python train.py --model="image captioner" --dataset="photos with spoken descriptions (Open Images, Localized Narratives)" --train_examples=101725 --image_size=32 --crop_scale_min=0.5 --horizontal_flip=true --tokenizer="char" --vocab_size=53 --encoder_arch="vit" --encoder_norm="layernorm_no_bias" --encoder_norm_position="pre" --encoder_activation="geglu" --encoder_mlp_ratio=2 --encoder_head_dim=16 --encoder_fused_qkv=false --encoder_bias="none" --encoder_qk_norm=false --encoder_parallel_block=false --encoder_inner_norm=false --encoder_drop_path=0.1 --encoder_patch_size=[4, 4] --encoder_conv_stem=false --encoder_layers=12 --encoder_width=160 --encoder_positions="sincos" --fusion="cross_attention" --label_smoothing=0.05 --decoder_width=384 --decoder_layers=8 --decoder_norm="layernorm_no_bias" --decoder_norm_position="pre" --decoder_activation="gelu_tanh" --decoder_mlp_ratio=4 --decoder_head_dim=32 --decoder_fused_qkv=false --decoder_bias="all" --decoder_qk_norm=false --decoder_parallel_block=false --decoder_inner_norm=true --decoder_positions="sincos" --decoder_cross_attention_every=1 --decoder_tie_embeddings=false --init="orthogonal" --residual_init="none" --optimizer="soap" --beta2=0.999 --lr=0.001 --beta1=0.9 --shampoo_beta=0.95 --eps=1e-08 --precondition_frequency=10 --max_precond_dim=1024 --one_sided=false --adamw_lr_other_params=0.00079 --steps=9600 --batch_size=48 --epochs=4.5 --lr_schedule="linear" --final_lr_fraction=0.01 --warmup_steps=480 --weight_decay=0.2 --adamw_weight_decay_other_params=0
Rows from block 2 of the text decoder, named by matrix and row number. Rows with one number belong to one attention dimension. Each number is 500 + 25 x the weight over its row's rms, rounded and kept within 0 to 999. All counts start at 0. Numbers have three digits each.
# v: cross-attention value (decoder.blocks.2.cross_attn.v.weight, 384x160), inputs 0-159
# proj: cross-attention output (decoder.blocks.2.cross_attn.proj.weight, 384x384, transposed), outputs 0-127
v.238:481448471515508458504521470487495520536513537486470530516490481493523560492481487463494481488532540549486523521485510511501484460526515485512457476515516487495495486497472541465510463489520496529503463497533511494479523489514473486485511458480525499486560497500481482507530531510512442509503488521469542421474522516501493539524503489523534487519494499476544498530470502499489516481499476475542509487540547502514486492521472528476519526506463522527528490455473515528513517473498541
proj.238:469496489504470489483480475445513549466549509496514510509446528475541510455457453497468502490436446503504543473482459483516513463483528468503494445509500501490507503535525460502467449460501526480501508488473515510500520511466516512521495498537492505493519535506472460486497505541479509486529441465550483509459571510511501514534507489505486506477533504494489530494484485522476481515506
v.239:519519467502522500540476477506480479489487504514531512526521490492487519502477500492473496541527525489482498493532490508483501542512482541507564522489484502489539495486476505502515501462533489505468522457546468509453496554484517559485532477492525466511504468484526459524546519517457519550533481498492520475505515500506490521499474470509493515504523515506498517487429466486496495521515515468490487530485511504519497515528497489512485543452510464528507529518477532503591518541514531
proj.239:532517450528519528526535498502481527469522516530459562506468509484482494496530481474493508451493507488506477447496483473505480515511509477540535489507487460469503523434542486531475548498496518505493490493519481498502463487506482500514504488524509472492543531519530492523533496527512497504492492527519493490534468495460499525469459515471536490472490535469512483468458555493470531493440
v.240:498535465516458521523486473482528503476465517510535475497515484503497512504459518505510483475486456485531488468469492497486490546524540560517500477524527456516460504525534501461458507514512476506511480481460488494489487501481495482525453563498503510489504548476493476543526482516518548523513450512506447498510494519493494504544512527488491510523494560500476500465463491527516461478496571467460499458490516524498475507483485530503454504528490496478486483518523498479500512511480491
proj.240:507469485480516545508518477505473530531434505497449489480506504489476505534519527446523486534533478496499508517452499490478488475543541485494519506475520506529484510508493525478472540537501487472540476476509523522520534479507539438489529505506537510498548497516535490528506475477500476497514482513509492489485545534482479511513508503481500523493503437489467450496534483497557471514499
v.241:470532549472506489512488521482510512532525495471495541486532499480477503496508476476515500475485469535558483558492501514498457470449502509531480474477490498506500497503467535487498504483531492530496483553496536488485499485508482529526461479526509504454509504514468557466491519482548501509476469500527489532540499474493510477517508509491490505544471493520513504488521514455546540506499475519482507523550541511501469509498499547508523536511473549482466504474520500510426529523487526
proj.241:490474501512499472526512489496474511471492548511528533500465521505509493534451480541532449505477553496518497516493508521439487503492517496473497523515521512468517516485481500488472476480532486529494506463491492515522526514524518478498490507455503527448462502490502522516499508422502473489498498466484486502488490515517507494501526509536468509514574524515492509492501477562508504508496
v.242:494495502542493532525497463496481496490537484474559530529490494475563507523488539503532527471519510524477523445522496525487504470520537492498460501483543495501507483530512481505512512496506511506513472532529474453492488456531505499515498531530479503544484494533539464483501508514441498478513506491528525529464527503548522511487501523528477498489542487499475510514503508527454501506514486533530512488478493492491508561481469534489507508487484474472454503466489497568463484514489444
proj.242:511517487533465500536485459500505501502506460517534475513501524451484477521513471502516505501521480452470482518474524518522532477504494504538505461483508497511485482487504499515506554497472558485550499494513483505509465484521501483507512447501503500532463592499463528517510544514537507517545536511508476476464533453503485501491498499502471526484480492525549505504501505500493534512488
v.243:476524547485519517531484501519528481508511537500497485498502469510515499545483516508471531504455502509506470544510516529509470499506517475526553511489500529500522474483436505500476465539487520486503496495522495500496537445485469491517505452502517526491526477511513505472496484510496492491505489559465502507522500541490471448484492467498552494504477448525483440513527558486525450526462492523505541521517506511499488468479528505487504475497443497495477493486550483495509456476503453
proj.243:488487563489495508503518507462526473500482490483507514571509487483498480537513516519495439497493501500533492521515515479462459500459446520495500483493424509517506494524476545484499472474505463510476446480493503471496504566482470512523458544528484505510513415522461501484519484442504494565491464505482487535460501487481498500565502506503507506495493489504486524489508501505482519493507
v.244:518540488495567502453548446459519541513546538517493503470510493454463498508512531450498483508479474533504509514525488520504518523458484492502528503516514462489545531487480498479517531489506500495470468526511473486459551485467527498534554467442541501485514501503526493521481542518482470537483527475504493506482476511442522483519501466513493500502478484494520494511523521480496510466509487492544515514492470507462524451471525496461476498487498480516496478486486482463495495498522500
proj.244:512522501493509492463523506459478499473538521454515486487501520491490499481504509507486496526464495516477524460502508489485500531526537493490444486530491545505510478490471520484463500496472499502489535505530539500485483466495453521495459497482531495497526432494493503496497493469502487523521495473485518519471482486478512429505509526547504468533509488506507510482467495509468512496529
v.245:518507492441470476517447497549507492468519517488483505505476481541522519454441499547533509490550487468498492504517495510496507482480502495531536531493509468521481545534444492477505479479480480501515504484476529541501493481484543489493495530482506472491528543514461522524507501469509486504519496530495477487524527503563522482470499537528501498491481499485508510509516550464522509527510525513526527519463477511501471486432504508531475499520522510483552505478486500450505528531492540
proj.245:498495517455514531521517539505475491507478499499446567504492521564475528571494515496502518506471475506480501497502437464454486508492502508520495496509475492494509520506510547503532491550490499508505470486510503480517477545491510471512528480522520468503520464519523507476466519479462502489521506504502516491484507540512507482549466435494502517501512518542535513452533492495512474531525
v.246:498525508487506533548553502488484483490523523494502497470515486486510533461512492484494551487495471548495479519467489501520441504478499505520520506485475487527520525495500499511524474539518475524526510486480494587491497467489503474499517497463508502503512542499486522491494498493507530471472492520475467449527497537495484465529477563480537517538474485489541477503503506441521518456514484478513496523524481466491487515474489537545491494455543515544542506536539475497524497499524502
proj.246:474545517461505528483516518514546504522507506499502469506546469542426459483469486497509505526542493491489497522496477506485549514488545508485463459474504523536530502487492475484501481458495477503509477464529527501522502511479505453556491535473478496539542457480547485528522510497444504516498490538519546535495535505494534524516542513506475509501511476518458519462522487471486476500502
v.247:487500477474552490514533495481513520481485493481497547506532490458445464468499515508515527480497546473544490504530518545491500502470438496485497529491476447507517477467487513495497522496409493525503515544464534490475520529486535464520525494501495470513465492485478503511437475492494507511485483542515460514527507515523511500497500523529519485490508496521544499515546502509514462520515487437520482531513510484484524478521509505517510513504482478514513511460490572512504490485509495
proj.247:492515527513546431490476533500522513507510455445577508493506540519512466518486507446491506472482470509501505498542532527489518517495457520492487526514503492495517522530494504475518461507539467502455511518489453501462485471487512476512495483450514518461486501493521482514481554483544515475541523502478507433502531520525515466501533469522471484522480498503487497503497516533495448510520
v.248:522553507536489543507478498494547506505525486455472450507513505521544459469486485499500533483523490515468544491499536498478486489494506516513487526496510527528511464530534480517520534523509505474555543507522509527540488510541485481456509507477480490524462508508520488476534480485527497503567485527517527507492513486532494488441454498480468468458516514536473528506526528517525512495540489509508492511470512495525520485489530472492502500497475521496460508466488512523500440538459481
proj.248:498487522461462513529509548499505490503531460476496508512475480511476512523535531532536486472568507504514466539478508491501551492487458506519542502500478484516493486545519486512518516490482574492507513497536439484519458497509513479472571475439455495486514490484468530510543495479496496503506504530502480477499474497503498514518472493498488490509500531513506488513519519508477497513505
v.249:521461466547486466499533457477506542477505503491484525500477524474527485512502478532538529455512476505477515466523500541509540475485501528514498508514498501448489492526540528502497509496521492483489478471518494513505539475504487475504499499532542500467501518480491506468498520498548519536503545529524487497535476444523457537480505476486468488438516534450532508474495509493475501481464501461532506442493487506496500482494473517497509455469461523472516522515495483511482512530459550
proj.249:512473472500538507512533485471503504484509473473521497529518537511517559488496487523523490499505447471479484526482496560527503448530516509439501475513483549539544526481520508511509475535498523492490498552486518493491475532519520514531523492498477475498521518519523487486495500485518482481515476443496477477467510505478476475519469484476490475492482517484524566480520480531449497548526
v.250:469479514479504522501514494500497521487523527515534461490547551500466459482525509464486524508460494492497490541548489544504446534518473472466521460465452473508487504496478471439505524519540460503472519490494510477472482504467476505518467433507503489497512468523531492514494519516474459498481501474501499495456472501505485424479489485535526485500498512525509497519530528520454487507470459528474454466485495473496483492502496513506511502517502504503480498504518506499538459502456481
proj.250:478497518486522514496559503513503509525469551517491507501503520507546466494510462506528463499456525483519523477477523506508463488468501509511490503501510497542493465484489458511524521475508512525493490496474507516514450476459474527503480502533548529442515512538522475509544506517459498518497539513519513531464451524502523522511521512469522486508490561494488483525506499447513463420434
v.251:476462499488521517507532477520524521530507518498501517504479529480482441526500482560507478530501492492495503510505483495529493501484489466493536532528555428506515501518494544472487470509536505481466468523454444485450449515522522483537494492521520459487540491471488478505439476481498489514476508487510452509502541508543513487474492499526492495482512520503499479511558552479512526508504536515519493484474494490476475486484523475491540489481522514484493505487499534504477468501522443
proj.251:542478533462536488534586480476523518515508467523515498487477498449552460567513494489497504519486481460464529498483524489532522520490487500462491526490489561512459492491455516483519443511505497553520542514525533484521491491507470505505497515496512511444482466482497477523462491503504472516545519474511479555546501493492482494508480522496479472498550508530550533536522501512489497463508
v.252:493461508512521481482578457504527479485525503506465461495484466480500518475493476480524511515501530520453505477476521461483465481508535516523497505524506495475520466529520457504510482520563504515516471491490511455502495528469542500479507508496460489547498473510498545505454511534509468544533476493471534491463488526484467498517491532504506482485483467441467546477475503467516481501462495523505520504486486516497524490512525483535477528480476534504516528535458517469495526530474496
proj.252:478526514506480501441480505474486517510471478493494507484476490473523537527492526492543502498521520509464493496477550545523471509559480504499505515500456521474523523492502522487486477510555480524500502505511492475500492481506480464487515506504502484526544529509496558503481527505509450540506475497554478495497500466407472504481493520486503496496466506537519495508504493482503508508517
v.253:502508503506505526516495507512524516482510496505467500473493438467518529466494528510495535462525469500479499505436527489476507479514505497532493554552548508498512529503493496515481507542497518503502517471441505510466504478512506458457522516470525507463526498491458481519485508459537475485502497536505549517515510504479484550517481511513459485528494520486534454506497508548483553514555506512543489561519483501511473511465513529507476513527499515482531486479476495472535547497497513
proj.253:465490524508509490476503523481543514498513506529488498541498483485477487516469557488515533502469452496504502548517477459488538489523522489507465469507494515469488478530479488483514427544530486506514529510509527497483541526534517463499542487506530495497468438466500550509487483501510521510483506481507484516495518507511462462558486458494505497538506449539502527516512502550486462461519
v.254:510495424491522509499448462500503477483503463505524513559510479544549488525511467510470465511486477445480512498546504486502507467511481522476547501517503508511471528483508451519479491496523539532479505498509497503527495498511475473474456501481450507493491470460465538493500504514509482472495526484479483499520489500514504511488498505504495447510512515504471510518560497467497501517512507484465453441477459510503499487500484500479525476528512511530488550523536523436481541480493471
proj.254:500457488496516506499548505500518469525498516514500503480500469490539486515506513507481494462494463500511544457484513516491457532540499516487481529473478473507516491535499493523498485497518542498495528557508518488527476478520524514457503528504512524489527532473536465516460476519565546497495518462503495479456529529456487522501452486493509506534485464498483489524484526525525485541439
v.255:517481512516462527524463466518494511508465503512483487515495473490546462504477448517530485515501498485526492511542516491512465456466472511499472529506506511480479573494464496510539473481517525538493513489424528525453459505513500509456498490452512542467514534491467502518484495475454521547526470495498449507490520495467517499506487515493520523522486454444524550501505497487488506525482508523482507489508485489495500525492524498530512548487550484521464493507533492482529511492488497
proj.255:502559503506489500500542530506535534487514514515521525487489514551483492532519503487487503547458518505508494488495503502496493501530526471509506440477477533505513511495540505492439518442542492554534452485474493466505473515523571502500503462529505494501502499540484534498540545471504530504509467516478511533490506541516481544515490458481527513478528472475499497448462459455510502504513
v.256:535518507521558451486493519478487517518460515500530480508542561482515562478480507484483503531562464473462472522486493467497522506511503491476495511480459499545497485499473531448526510479534508469508525464522520513480452539481544537494525473507488505492474488506527521483497476524508518470494486502470508489485439470468509482489500520453470526532481503498530501500458508470545501530512472494508494517486510516533511537528497501520488496441490495502513491503522498463499520541477492
proj.256:535524524520491516499468522482470515471506510461482512500446513492502524490478497565500462476502505453507523517465525522525501501514514484507542462514552512517471512482516563552486483481528540486437486494511492482466490492505511485484522477490503455465524487503486545507465472502483530558507501512500520506460490501546490518494482512526569493510516502515417502476509541491518502515531
v.257:470530500468473500451527500496490571529493483461555539458498450473494494494530499483510505485479493471463474519503491527471491474492506482558482507487487529523538531476494518460481503463548504532475482478481492472501476522460492471483501492506495502543497500477483477460465507505500496488500477491506489484529494520504517482488514509495523571490514495498503496558523528502514519469513503530496490491499534486510512467501537527448561485481523532550530501526530519535482523539508480
proj.257:473499501510503486520469530478523505514473479499547489487486495501504514538506511522485490511502510535525555501528508498500486498450438470492510477474467538504450513493496472487558497482486466506508472500543496499513520498513476471485481483496508500520498513488523462481520480540493568482491484511479479514493524493423509488503471552519477465426506519484523499477488497514490503488519
v.258:522498562543490518492526497485473504497523491528485533483544495500498473467512517514529550506473524512470452488515450527459549488537504556509488499462498518497481514496501494500522504486525514504514489503488454491536499506505481556488425491477513486545523512487507517510518507449495517515518480516516457509508499491522481477468524531504505498494498472479526536534504534546534489480454504505469538512498522486479500504543531521468497452536457523492522481489490484483530519479452515
proj.258:514506510485486456434468494452494489508486458478504449540510550511477475532478500509475520481502518484513514505540508468502472487515485500488514474487489517528522510479496510516521538528476524495532512479522519474478519480521487508549461487479484498521484513550577523453513484514494503476524495500487491513520462482522526465483533465508501482452481487547477463552504513533471465508521
v.259:529495498513486463497499504510515456471548501544504501473519480542472467491456496490457491467473530500470516487534497498522496508485532524510553491558514523485472571495533514510506486510484487504457500502503503541475523493500480504467495508489447531501460508509507534467468536486537502524457498538480526504478507516532521523482487524446487487484496523548543524511456492490519534453475483512496458503495497510511527458519486498546524511530484487515479495497488533517514506449531508
proj.259:521506504507494507517532479524521495513511493505510475522457495480488504534486499471521472491494473517476467520468472522492536531474478509499529507465526528507501478489476490491500539490520523486478530533535470531508483552510471497531516501512500497527477468494485476535480517474472488464552460417485496499488497490536559455504455503462507521441523471512538492501487506493511485512500
v.260:549499499500529501478487488471516469527499519490517454500545474485470488494470524477466501540522513478494511488462465521537477529516558521495536490508491495493523561451517531520501567472518490471491501496523485503495503522490512507501476496468501471518488488471496493491450527521516464502515527486471533543453481496469468471528469532501502507472516519504503484558504505480504478518500536463475522523466490493483519493487463517533514531473553507437459509491550497497511498474500489
proj.260:523514542512554488509455529491485505453482500532514516480502521488470462479500479506512507498494489492494494479476450479502506526527520453480501515497526504524479488481489508471471467482541519508520481539527545513491501523527537475471487522526475517481474497527519524532491475485495506510498527480480563520494510461491489475527488511468525501467533444473455520479496481499509490472512
v.261:523499500497468502471477459526502492544509507492450547496486484481541445495474497513508498518513521549490499499483520484492519528507485485509533470515534471474507544540504497488494474508512458536555515512462483477527526451481486491480488488482514499514485526504495512547521467541465508499513482511516515556511530484512473485531516512431497459454518537454530461473512488525471509543524531511476529532516492532499486503492525515518511485487505525480521525480558491539500528510517511
proj.261:502526479492504500516465489510513484519519490551509461481469487482481497521498529463450525490514489475456496491548479525490448460503468468512486507508484533504492540510478499505514522521455469473500474479504536468497496473524534512489517514472480499492538452538528470521539505498498477542489545483512518497506474561505524496511499494465503511513526502526541453481536512497469503487537
v.262:510522552541516456477503456464515544506494509496493484513488507532491509499488484534510464490513500523530533507510481505527481516509507543510498500542504484506479495461544539505504514491513515491502515525529508538497475509515494507480495498471511480466493476477513488553496477519500507456552497443486524509493505510467498501577462506519461482466568512508496521544485465447515499493516512512438510476515493521502519508502466548513462519465516484509481513490476560464465507483497470
proj.262:504509519512518462528499489512482491491515480497488479479508507508508506485503495530523503498511447492519495466526452519536502476475459475479516565519485487468498512498497485486484503526538494520479527473493527496490478473482471529484493518552454540448470531499548464556494502496460485528507531463517521490538522490523511504502484490499510483465464484486514522503538454460504492517500
v.263:504475488524496526517479493525518465490496512480510506494495502469508476521506491493515515569485462510487499521500503457471509455481545484545535528530500531537470458502518439476539493500498463498492455533518491504473520444525478448488467557527520493521498497509529494468540544503502478536463516467531513511512498502507488530493532518550476468506520470477478506512523534510501468494498497514482480503517491469525485544549472474506533529518443475486480514491526501496496524507483477
proj.263:491488464545498492493499521477524529479475498465529538501525519502512500512481496496473513505483529513493507485537476511517484531499504512483456509505511497499462499450482474506514506499501499472540491541464523529492521529452570489442488467530464504482525540520502513512482533507476493468489531485507501501489540532481509500487532485544496526507506495532465462533512527535493485426495
v.264:478490516472511503499488495487455476537459524519482494504510467486500467507467492507520462484502498501482519541574510501474514527499458482488507486504518465518534487520506520493464472512537520533519470494485516462474516490535502510530508490492498483560482537493501553500478520501491467464501503468514479487517474522499465503506520482475489481523490545483489452510523510470503540522473508540507477554529462464534505457547531542507504503475466464549481557476488483536484486486476495
proj.264:455529495487539486471493494485510559490511519498505515482532494475515495515483560497520527497469477468500543496463515505482537469466476480494462513507468525515490430493493503485515515517513537506510519476501538502508520501486462522506459495461495501500519489469521443470551511537486487506497509500485490467524507498508508454511453524474458526544540512517527466482548501530510530524477
v.265:509471477517507482473478512496521457531480474482494518473504494483507458475494507490493509523497509518497494504516503488511474492519492495516441506472479487493493527529461535522486501506517462538530482531523506479490471513502536491490530482493499485530514522461492515498571492513477438534468554566504470494515535507497484488474539522479546521539514547493541475512541548487501505472516467535482472498457482499507474498518461526502534504481498512448534560513485512512492510489545525
proj.265:466537502472507504512526527490482544533491474483496478515489494513453457529520471452499484516460522499485501512515533497488490516509462493503484499500535531488468528511524489452512478494490497500519463494524509525556484558508532550461468479507541502473507483492505499437472489514471480503509545507504437474491493524466505551512491516535462508450554470446484456459482478545526481444515
v.266:545498507503486522498482517468512511517504505505532497502521507486498554459474554529486530526523513445484476496516491505541501545558544530501453524494493507498499533465554475468530559482501522488502523478486491531521490539535500472486507465499488522474481512531508484477501529484518465508526469459488537512535503487498513487491511471545498516497465536488528446445504522448518485482498513471523514485501510480467508495464502501478520482502492482474461480449480497524506498518468472
proj.266:521517521523480470515496485452486479493515497465484485502440480488449470473459493535478458498488505505489486512502506499490499495487512458457505464500526495526540480494495520494475495487520495483503511525515507503465531512482498518481500525481493503527478503507496510508524496465499539489515506493450514521425476463515481504534506496452559521491482501536507489502508507488494479491543
v.267:520455513492524514533472468546527453451497464514493433502472503510491491495483501490509537490505460498492519501518547517453474498506529506511513475499504473500555554485505495491547540542493481489532536490512462534484537520502469488501526461504501515492499477498503463477480499499528487525504512498441483527485462523552480496479474521518545489515475511504500487469491498532488496497523480482525501498491554500503511533500511509553509544482500506425480517493505506527513451491494477
proj.267:510460529466480470529546489517490473509496484523493542534498520512465485480498472456482477503512479544548555507495448487431537534486532544526496513485522499493512480483472481486463475477522503508528483548456498506484497517478530485529541514522536471507510488504440545518473523511499487527480524500524539487471479482507483498515502490528534509473499486558491513490518531501491495494544
v.268:496506484506486464484470521476498490509508544504477500506477532504491491492477496518496475454557520497496492487500527505540471509525529487505486507483504480522511536485497532565498549503488523514566509508479478493497449477503465530477515535468479503538492470497492507524502498507547508504477463470483451471518552468473511509472521488480478526481499501498542522462513497498499535515452498481489500490438531516495534507491488483456482474496519468469509471478463471573550502507484472
proj.268:505507480534476493526460499451481545541474478491482470446512529556498456496471521512507503543509482484447535505485501504466496474534472504500482483482516507510509514485471524463511512470536480463504536545541516520539531503486474493484505537505494488512483475475513465510513456528532488511466499485486504533492522496512518527460505471463482498485485471527486482494512512501511522462493
v.269:514528487481505536412513476471508469463514502514541524508530484520517448550488511485489483490506505518512469475508483529447505503497476533474517509477516497474513494473506517504500477525490524538499430514533501532502513508527535481513523540529486511446528457525484535482524515535515495503489545504498557476474491487511502514505514532485489450489513524514502515479498475509486519469486557491505477485509504506503541464538509486526476520451497499521512484503508510467528485457533540
proj.269:504502474433498524540518510470545486498530504481483465518521492468478484481519511519496477511508494499493479485496477508436470464486531514536485553496470517455532501494448497537526455541498530505483495538521531501488490488530494515505480527484498473479523498468497476488505492527475507533536476533499482492519522489524521453471514531479469495528524553516531464501517541493461532484505
v.270:522506479447485528540502490497516544495515490499483506505536552485513472485525500490511506463521484476492460496469482540496513489502525550529526506527504491541554550513463499495532512507520521510487474474499507510513496510517501499503474503520511493496528534466495553507504484501447516485469524506580443534474453518515523492483496500479490471493475466521508562542488498521513531500550469501496466477489512481465517508496538498494470451534474503525467483534507520486513479524499473
proj.270:530498531505494481528499513490512469522505536478473470494491590470503492519490449506531503518482579517491525540490503499479524497555523523496512472457512468482510482490534450527509532476479453502479511509532497467515490481504520496499522482500526538491506538522481518496512478531464516520504505489506470529473459491540547484529461485546534477495528530541511469454509501507533500504450
v.271:529477484488485518480504509496531480481516479501512503512514474433506473478511482537500492500492530495509520472531515478458469509493501525486540469483489482519519506513496527496454517491494466479474522537485480488490470528457487458488529505501489476463501507505522571495463535525504521532484509495453485464471498536475427494458446529540497507509502488487483542451492489531472474491545510505492523509516544536451527481512516499469502517468495541502487510498521527501504528517490555
proj.271:510496493484460489532466501533487532515503530463491512514450500538439491532493476486513500519537516562506487469536489519520497493501511509470484497500571469479499548497490535492523509511566478511544495498521489479491476489485478447486475495471469497518504528502477536543486511523507512463547540492487473495521503523469510480465502550490503531443481511494483537463518519512484495520534
v.272:464506511525513515507525469520471480497552523456473510490438479470495482524517501490469473490445496508495508535552474460467508471456451492507485479460487483489484505477463506509538498485508481525497520522471505494500522477508495485547547486464506490485545517485473533497474486495513485494511495543499480457528523486481486482439481497488493515483540536506482498493498500521441504506512506497527494544550482498504489532496537488462536548495534511515489473528490543520486501461467520
proj.272:484464525480489489525529494548509498524494517486496526440481466502492528498527496476476489528498488457501449449483511478505523492482517509489504480533473496489510471508475490559455482512500447531508477503474498482554489515450483518552454506473475467489484462510507482512535515481504494483492496483502482451527493508466498529472478528494509531527467517467521498473484527526450499499496
v.273:541455527471477522509473472497528532550491555513496476522524501483463526487491457506539541505505449535462473479472510466544478505496510474510497514496461459442533499506499520514495538499538527448539528504476523538491518511502514502550553495464476504509469506521497533495498505539476496510524521493488476527529477504484504540479534517489489496493475510492530509515494513537495495538546492487501525464513530487469495494504530496510549491525505479487511524472518475476489451494500524
proj.273:512437502506483465471439476516473514518511478524490481470489504496499485535509482491561517518492528496465526488527527537503480523504505483476493516533537504484486513526533547518517491433503466505480530513539511453491482516490519517490513515491505456537495475527461543498514462497515469480507496514477501469467486524538540502520501519535519508500489438519481502471514480474521519545508
v.274:486492522566541487494494513513515516483465470504516492490516457474530525515503521515472487509519526476489561516460499510485566531500545508502520521524515484484473536498512488513485462518454507500473469426519495467532512515447498551496500489505504502495544457542512491543490525464483500476489518517526493513560534497459491488455477517451499495527511493527544470506459512508500529505517518520509483482479545487523486483506479503496492489491551486509511489505507538480480507524509497
proj.274:500472484497510518504534513505549487518465497463491447499535475460509505469478510486473517522506510464461503468490498494553507529486519523513571540458476526521470530490503558549491506552521463512485529516475485534466470510520508499451526469492506451498487487480494480502492510507500479509477467486475492551498536515535472498486510522485497487510479486499496544508497477527494529527478
v.275:503512494460464517506537452494536492498470480509510507506523466512558483502511506464553522504496457480550515481511503511536492467498509480515507547513515514524503478501476466480501492484467514485458494502469524536524478527546528481501505513506487495486472478463465528485497483515482544525420538545473503496453470516534532470476486511504480484488515488550463488500527494447466506489553462450525506517481505485474475491475516465472497479490514512492469496492489525486485502504512517
proj.275:505527497476487494523502556515510515490532534488499484526500490505508479481530489512464484482500504549525482481505526494506484561501487479524535557479497466509488481520493471500547470520510492491518481514512520473492471495475538511485514474494507496504560500480474506480472513515547456498541514506517520453475504464464495462526462469514486499496512545460506525494486479520529480529475
v.276:490509468495488528531496521472496506537516560475508547529479477481531511499505475503518504498484491495465507490511489425493526528476468532510461524493508488467509516469501479477533521533467497488536477501519498454520535507546493542484550519507496473453501501520486535513479458441523534480472503500519526497494460470482522498518526472447510508491482502527500486482517498507457476521525499545494510497481528561474489510493509454502534475500521515519495494489508534507483526513549549
proj.276:532519483476509524487528503483515495523499524480496487494514492498498497473483471485482512522517489498507410485519540528489486441547482447501526500556487498484547487510537557493514450529490499493508535485521462526507474513531527472520509492500470501498537504500475540513475509502465477532537532515542445479467521541504447485505443477511430502477485556510522476465520470490466521553533
v.277:539465505545551495519480542488480490505454518490516505485529511435482477471486479529511472531481464533500447529508531509477539475525504481486517497516488498481511538477489496519516496511526510488537500500536481507503458470519550512493501443500525473512494520516527480507500470526480496490526479502468497569516517463498545453474494450523501461462469492500510481492474484504521502470480473459486493513522481478476539528523525488527494506500499485476488509469486470539503452525480465
proj.277:497493531507479496520493473500516542497498468499509510552483501481490467504499499522495504503542479488491541496494531503479477535485492489508483505458519474482545441483493513471482497474446501502493541479508520474504470506540552477480496548505516510482496468504526546496538485463485552532465507476504552517516519495534493496469498541494492510530520491549411495518500529501489471487503
v.278:448526514508484492506531486514502518501466518477494466503528494497489485500478541457503520513509471517496445458459530476510497470498494487513500504522564480469518537537497537489461481470552478545508490541499496518478498491488489464463471531495518494543496552513530543492501471534517497521519477423483480484482467507473486493480532499487537476511481475491517495507511548504479488529499505491509475507519458517508535455492510530491507493469490455494504480505533464517521460470511454
proj.278:512536490478540469542489509469518518495497488523500503448505510528545491563507478504514472523491493505468498521505517499548445468508478486519463516494450509516517507482504488499495504518521487497476482455536582464469518508487506498504473522511478520502487498544526478496517486536496526491506516497517497471524490485509527524526514510549488502518560521507484481481516509496565455492522
v.279:493501488508510506558512503499531497496486533492499510533506567526529455510500474516499492474489533471531476458508471506505531472528505536469526472527509507489523507518523452552522462553506520533533498482518472462511515524482524554535508491468459472525502481505450513546471511508478495541526486511483488503487499488486467481512530506500501490507515514537497511484484487495509473545522576538493500492469497532478508474463514522544458510476500490478491494508472514485466464489519462
proj.279:528544522508535476505548494471537491487528514517502524478537446503501509500503517457537530522463494478517497466469505514456534499489543494491476521459466499501503520510543487533492480472531487462454476474514514501516508513495511493500490508538506530503468485512472507494467493476544487529505520479499486509526433481498527540461499495455534497530475508501504487535540473502460566502520
v.280:529489478467474505478492471511525519458424518479528522492472498485493530533529500554535510493505519493492496485485490478496492516497520493526500535491490496553467485474492493461523522465501525489493451503497454551500542462490458471490540483513454495487515463469488500533517538496470496481510500501501501495494508431457493515467524476498489506451496501487521470522490526524488479485540510476554504493541506530481527505484499518523471469458506489509514497506508515560549497535514482
proj.280:480497475494546526514448501467495470496499482504510481506509470449489465511531532517513502502536500512472493508562454518479492485503514505512533510481508499460505488472460541508451486515508447502525492490480483534494499460486516503519520506489475498500512496499480494487486528473475512502518522496496503511482532484470485493479536509517517517498559545478503478492544479488499506500533
v.281:488470495499522476468455508493504436534474508514439516547519472517512506542507542512479477498474444502482454463494495541534473467499527502483466490550500499524495473506513505500472463466553498544449524543484473508504504498505471504489477524533502504520529518515509473521537499520517543478512502487506515514467495486479502542477512504500536503473493534494501489526486513542494513484488546490469473497481446492511491494512517532475487513534509495494472549484527442513515509532475502
proj.281:476480486521492481511478515460497550465446505467476476512488490481528478519498479482494488523484539478504530538471475450501467499484506477519520539500470514500506504451479463451499483477502478468503498516539525492466491532512525486495490508516484485470503493509531483506484455483483495490501446554507537514543494495476515514499509503480516462499513494498513487500500456523531465493544
v.282:489503491527533489492527502527494484442494525512491516543479505532518498501481478518465545485498529477473513520494457449499442496553496488496429502522515516522543471467508478499525546518461521507508491503519468501487508485478471514490492511472501501488523497532468477488480477476477517503545522475538538496513469494519488463468493517482533438476492524531491517493505512529527438536534536543481482469518486511520468536504507487509532510517499535502490505461486483502532521538527501
proj.282:465490506493509541425497538517487499484504499501509533492512478493514512519473489494523501580515493480528483510507485472494472467494496489512523444535461540491518492496519511509515485491505466452552509481481544511493496532524542519468477496531452483493500521472517500499464494514482515502481515542553493514462515515479435498470506509461521492512476509559503485506511531523509455501490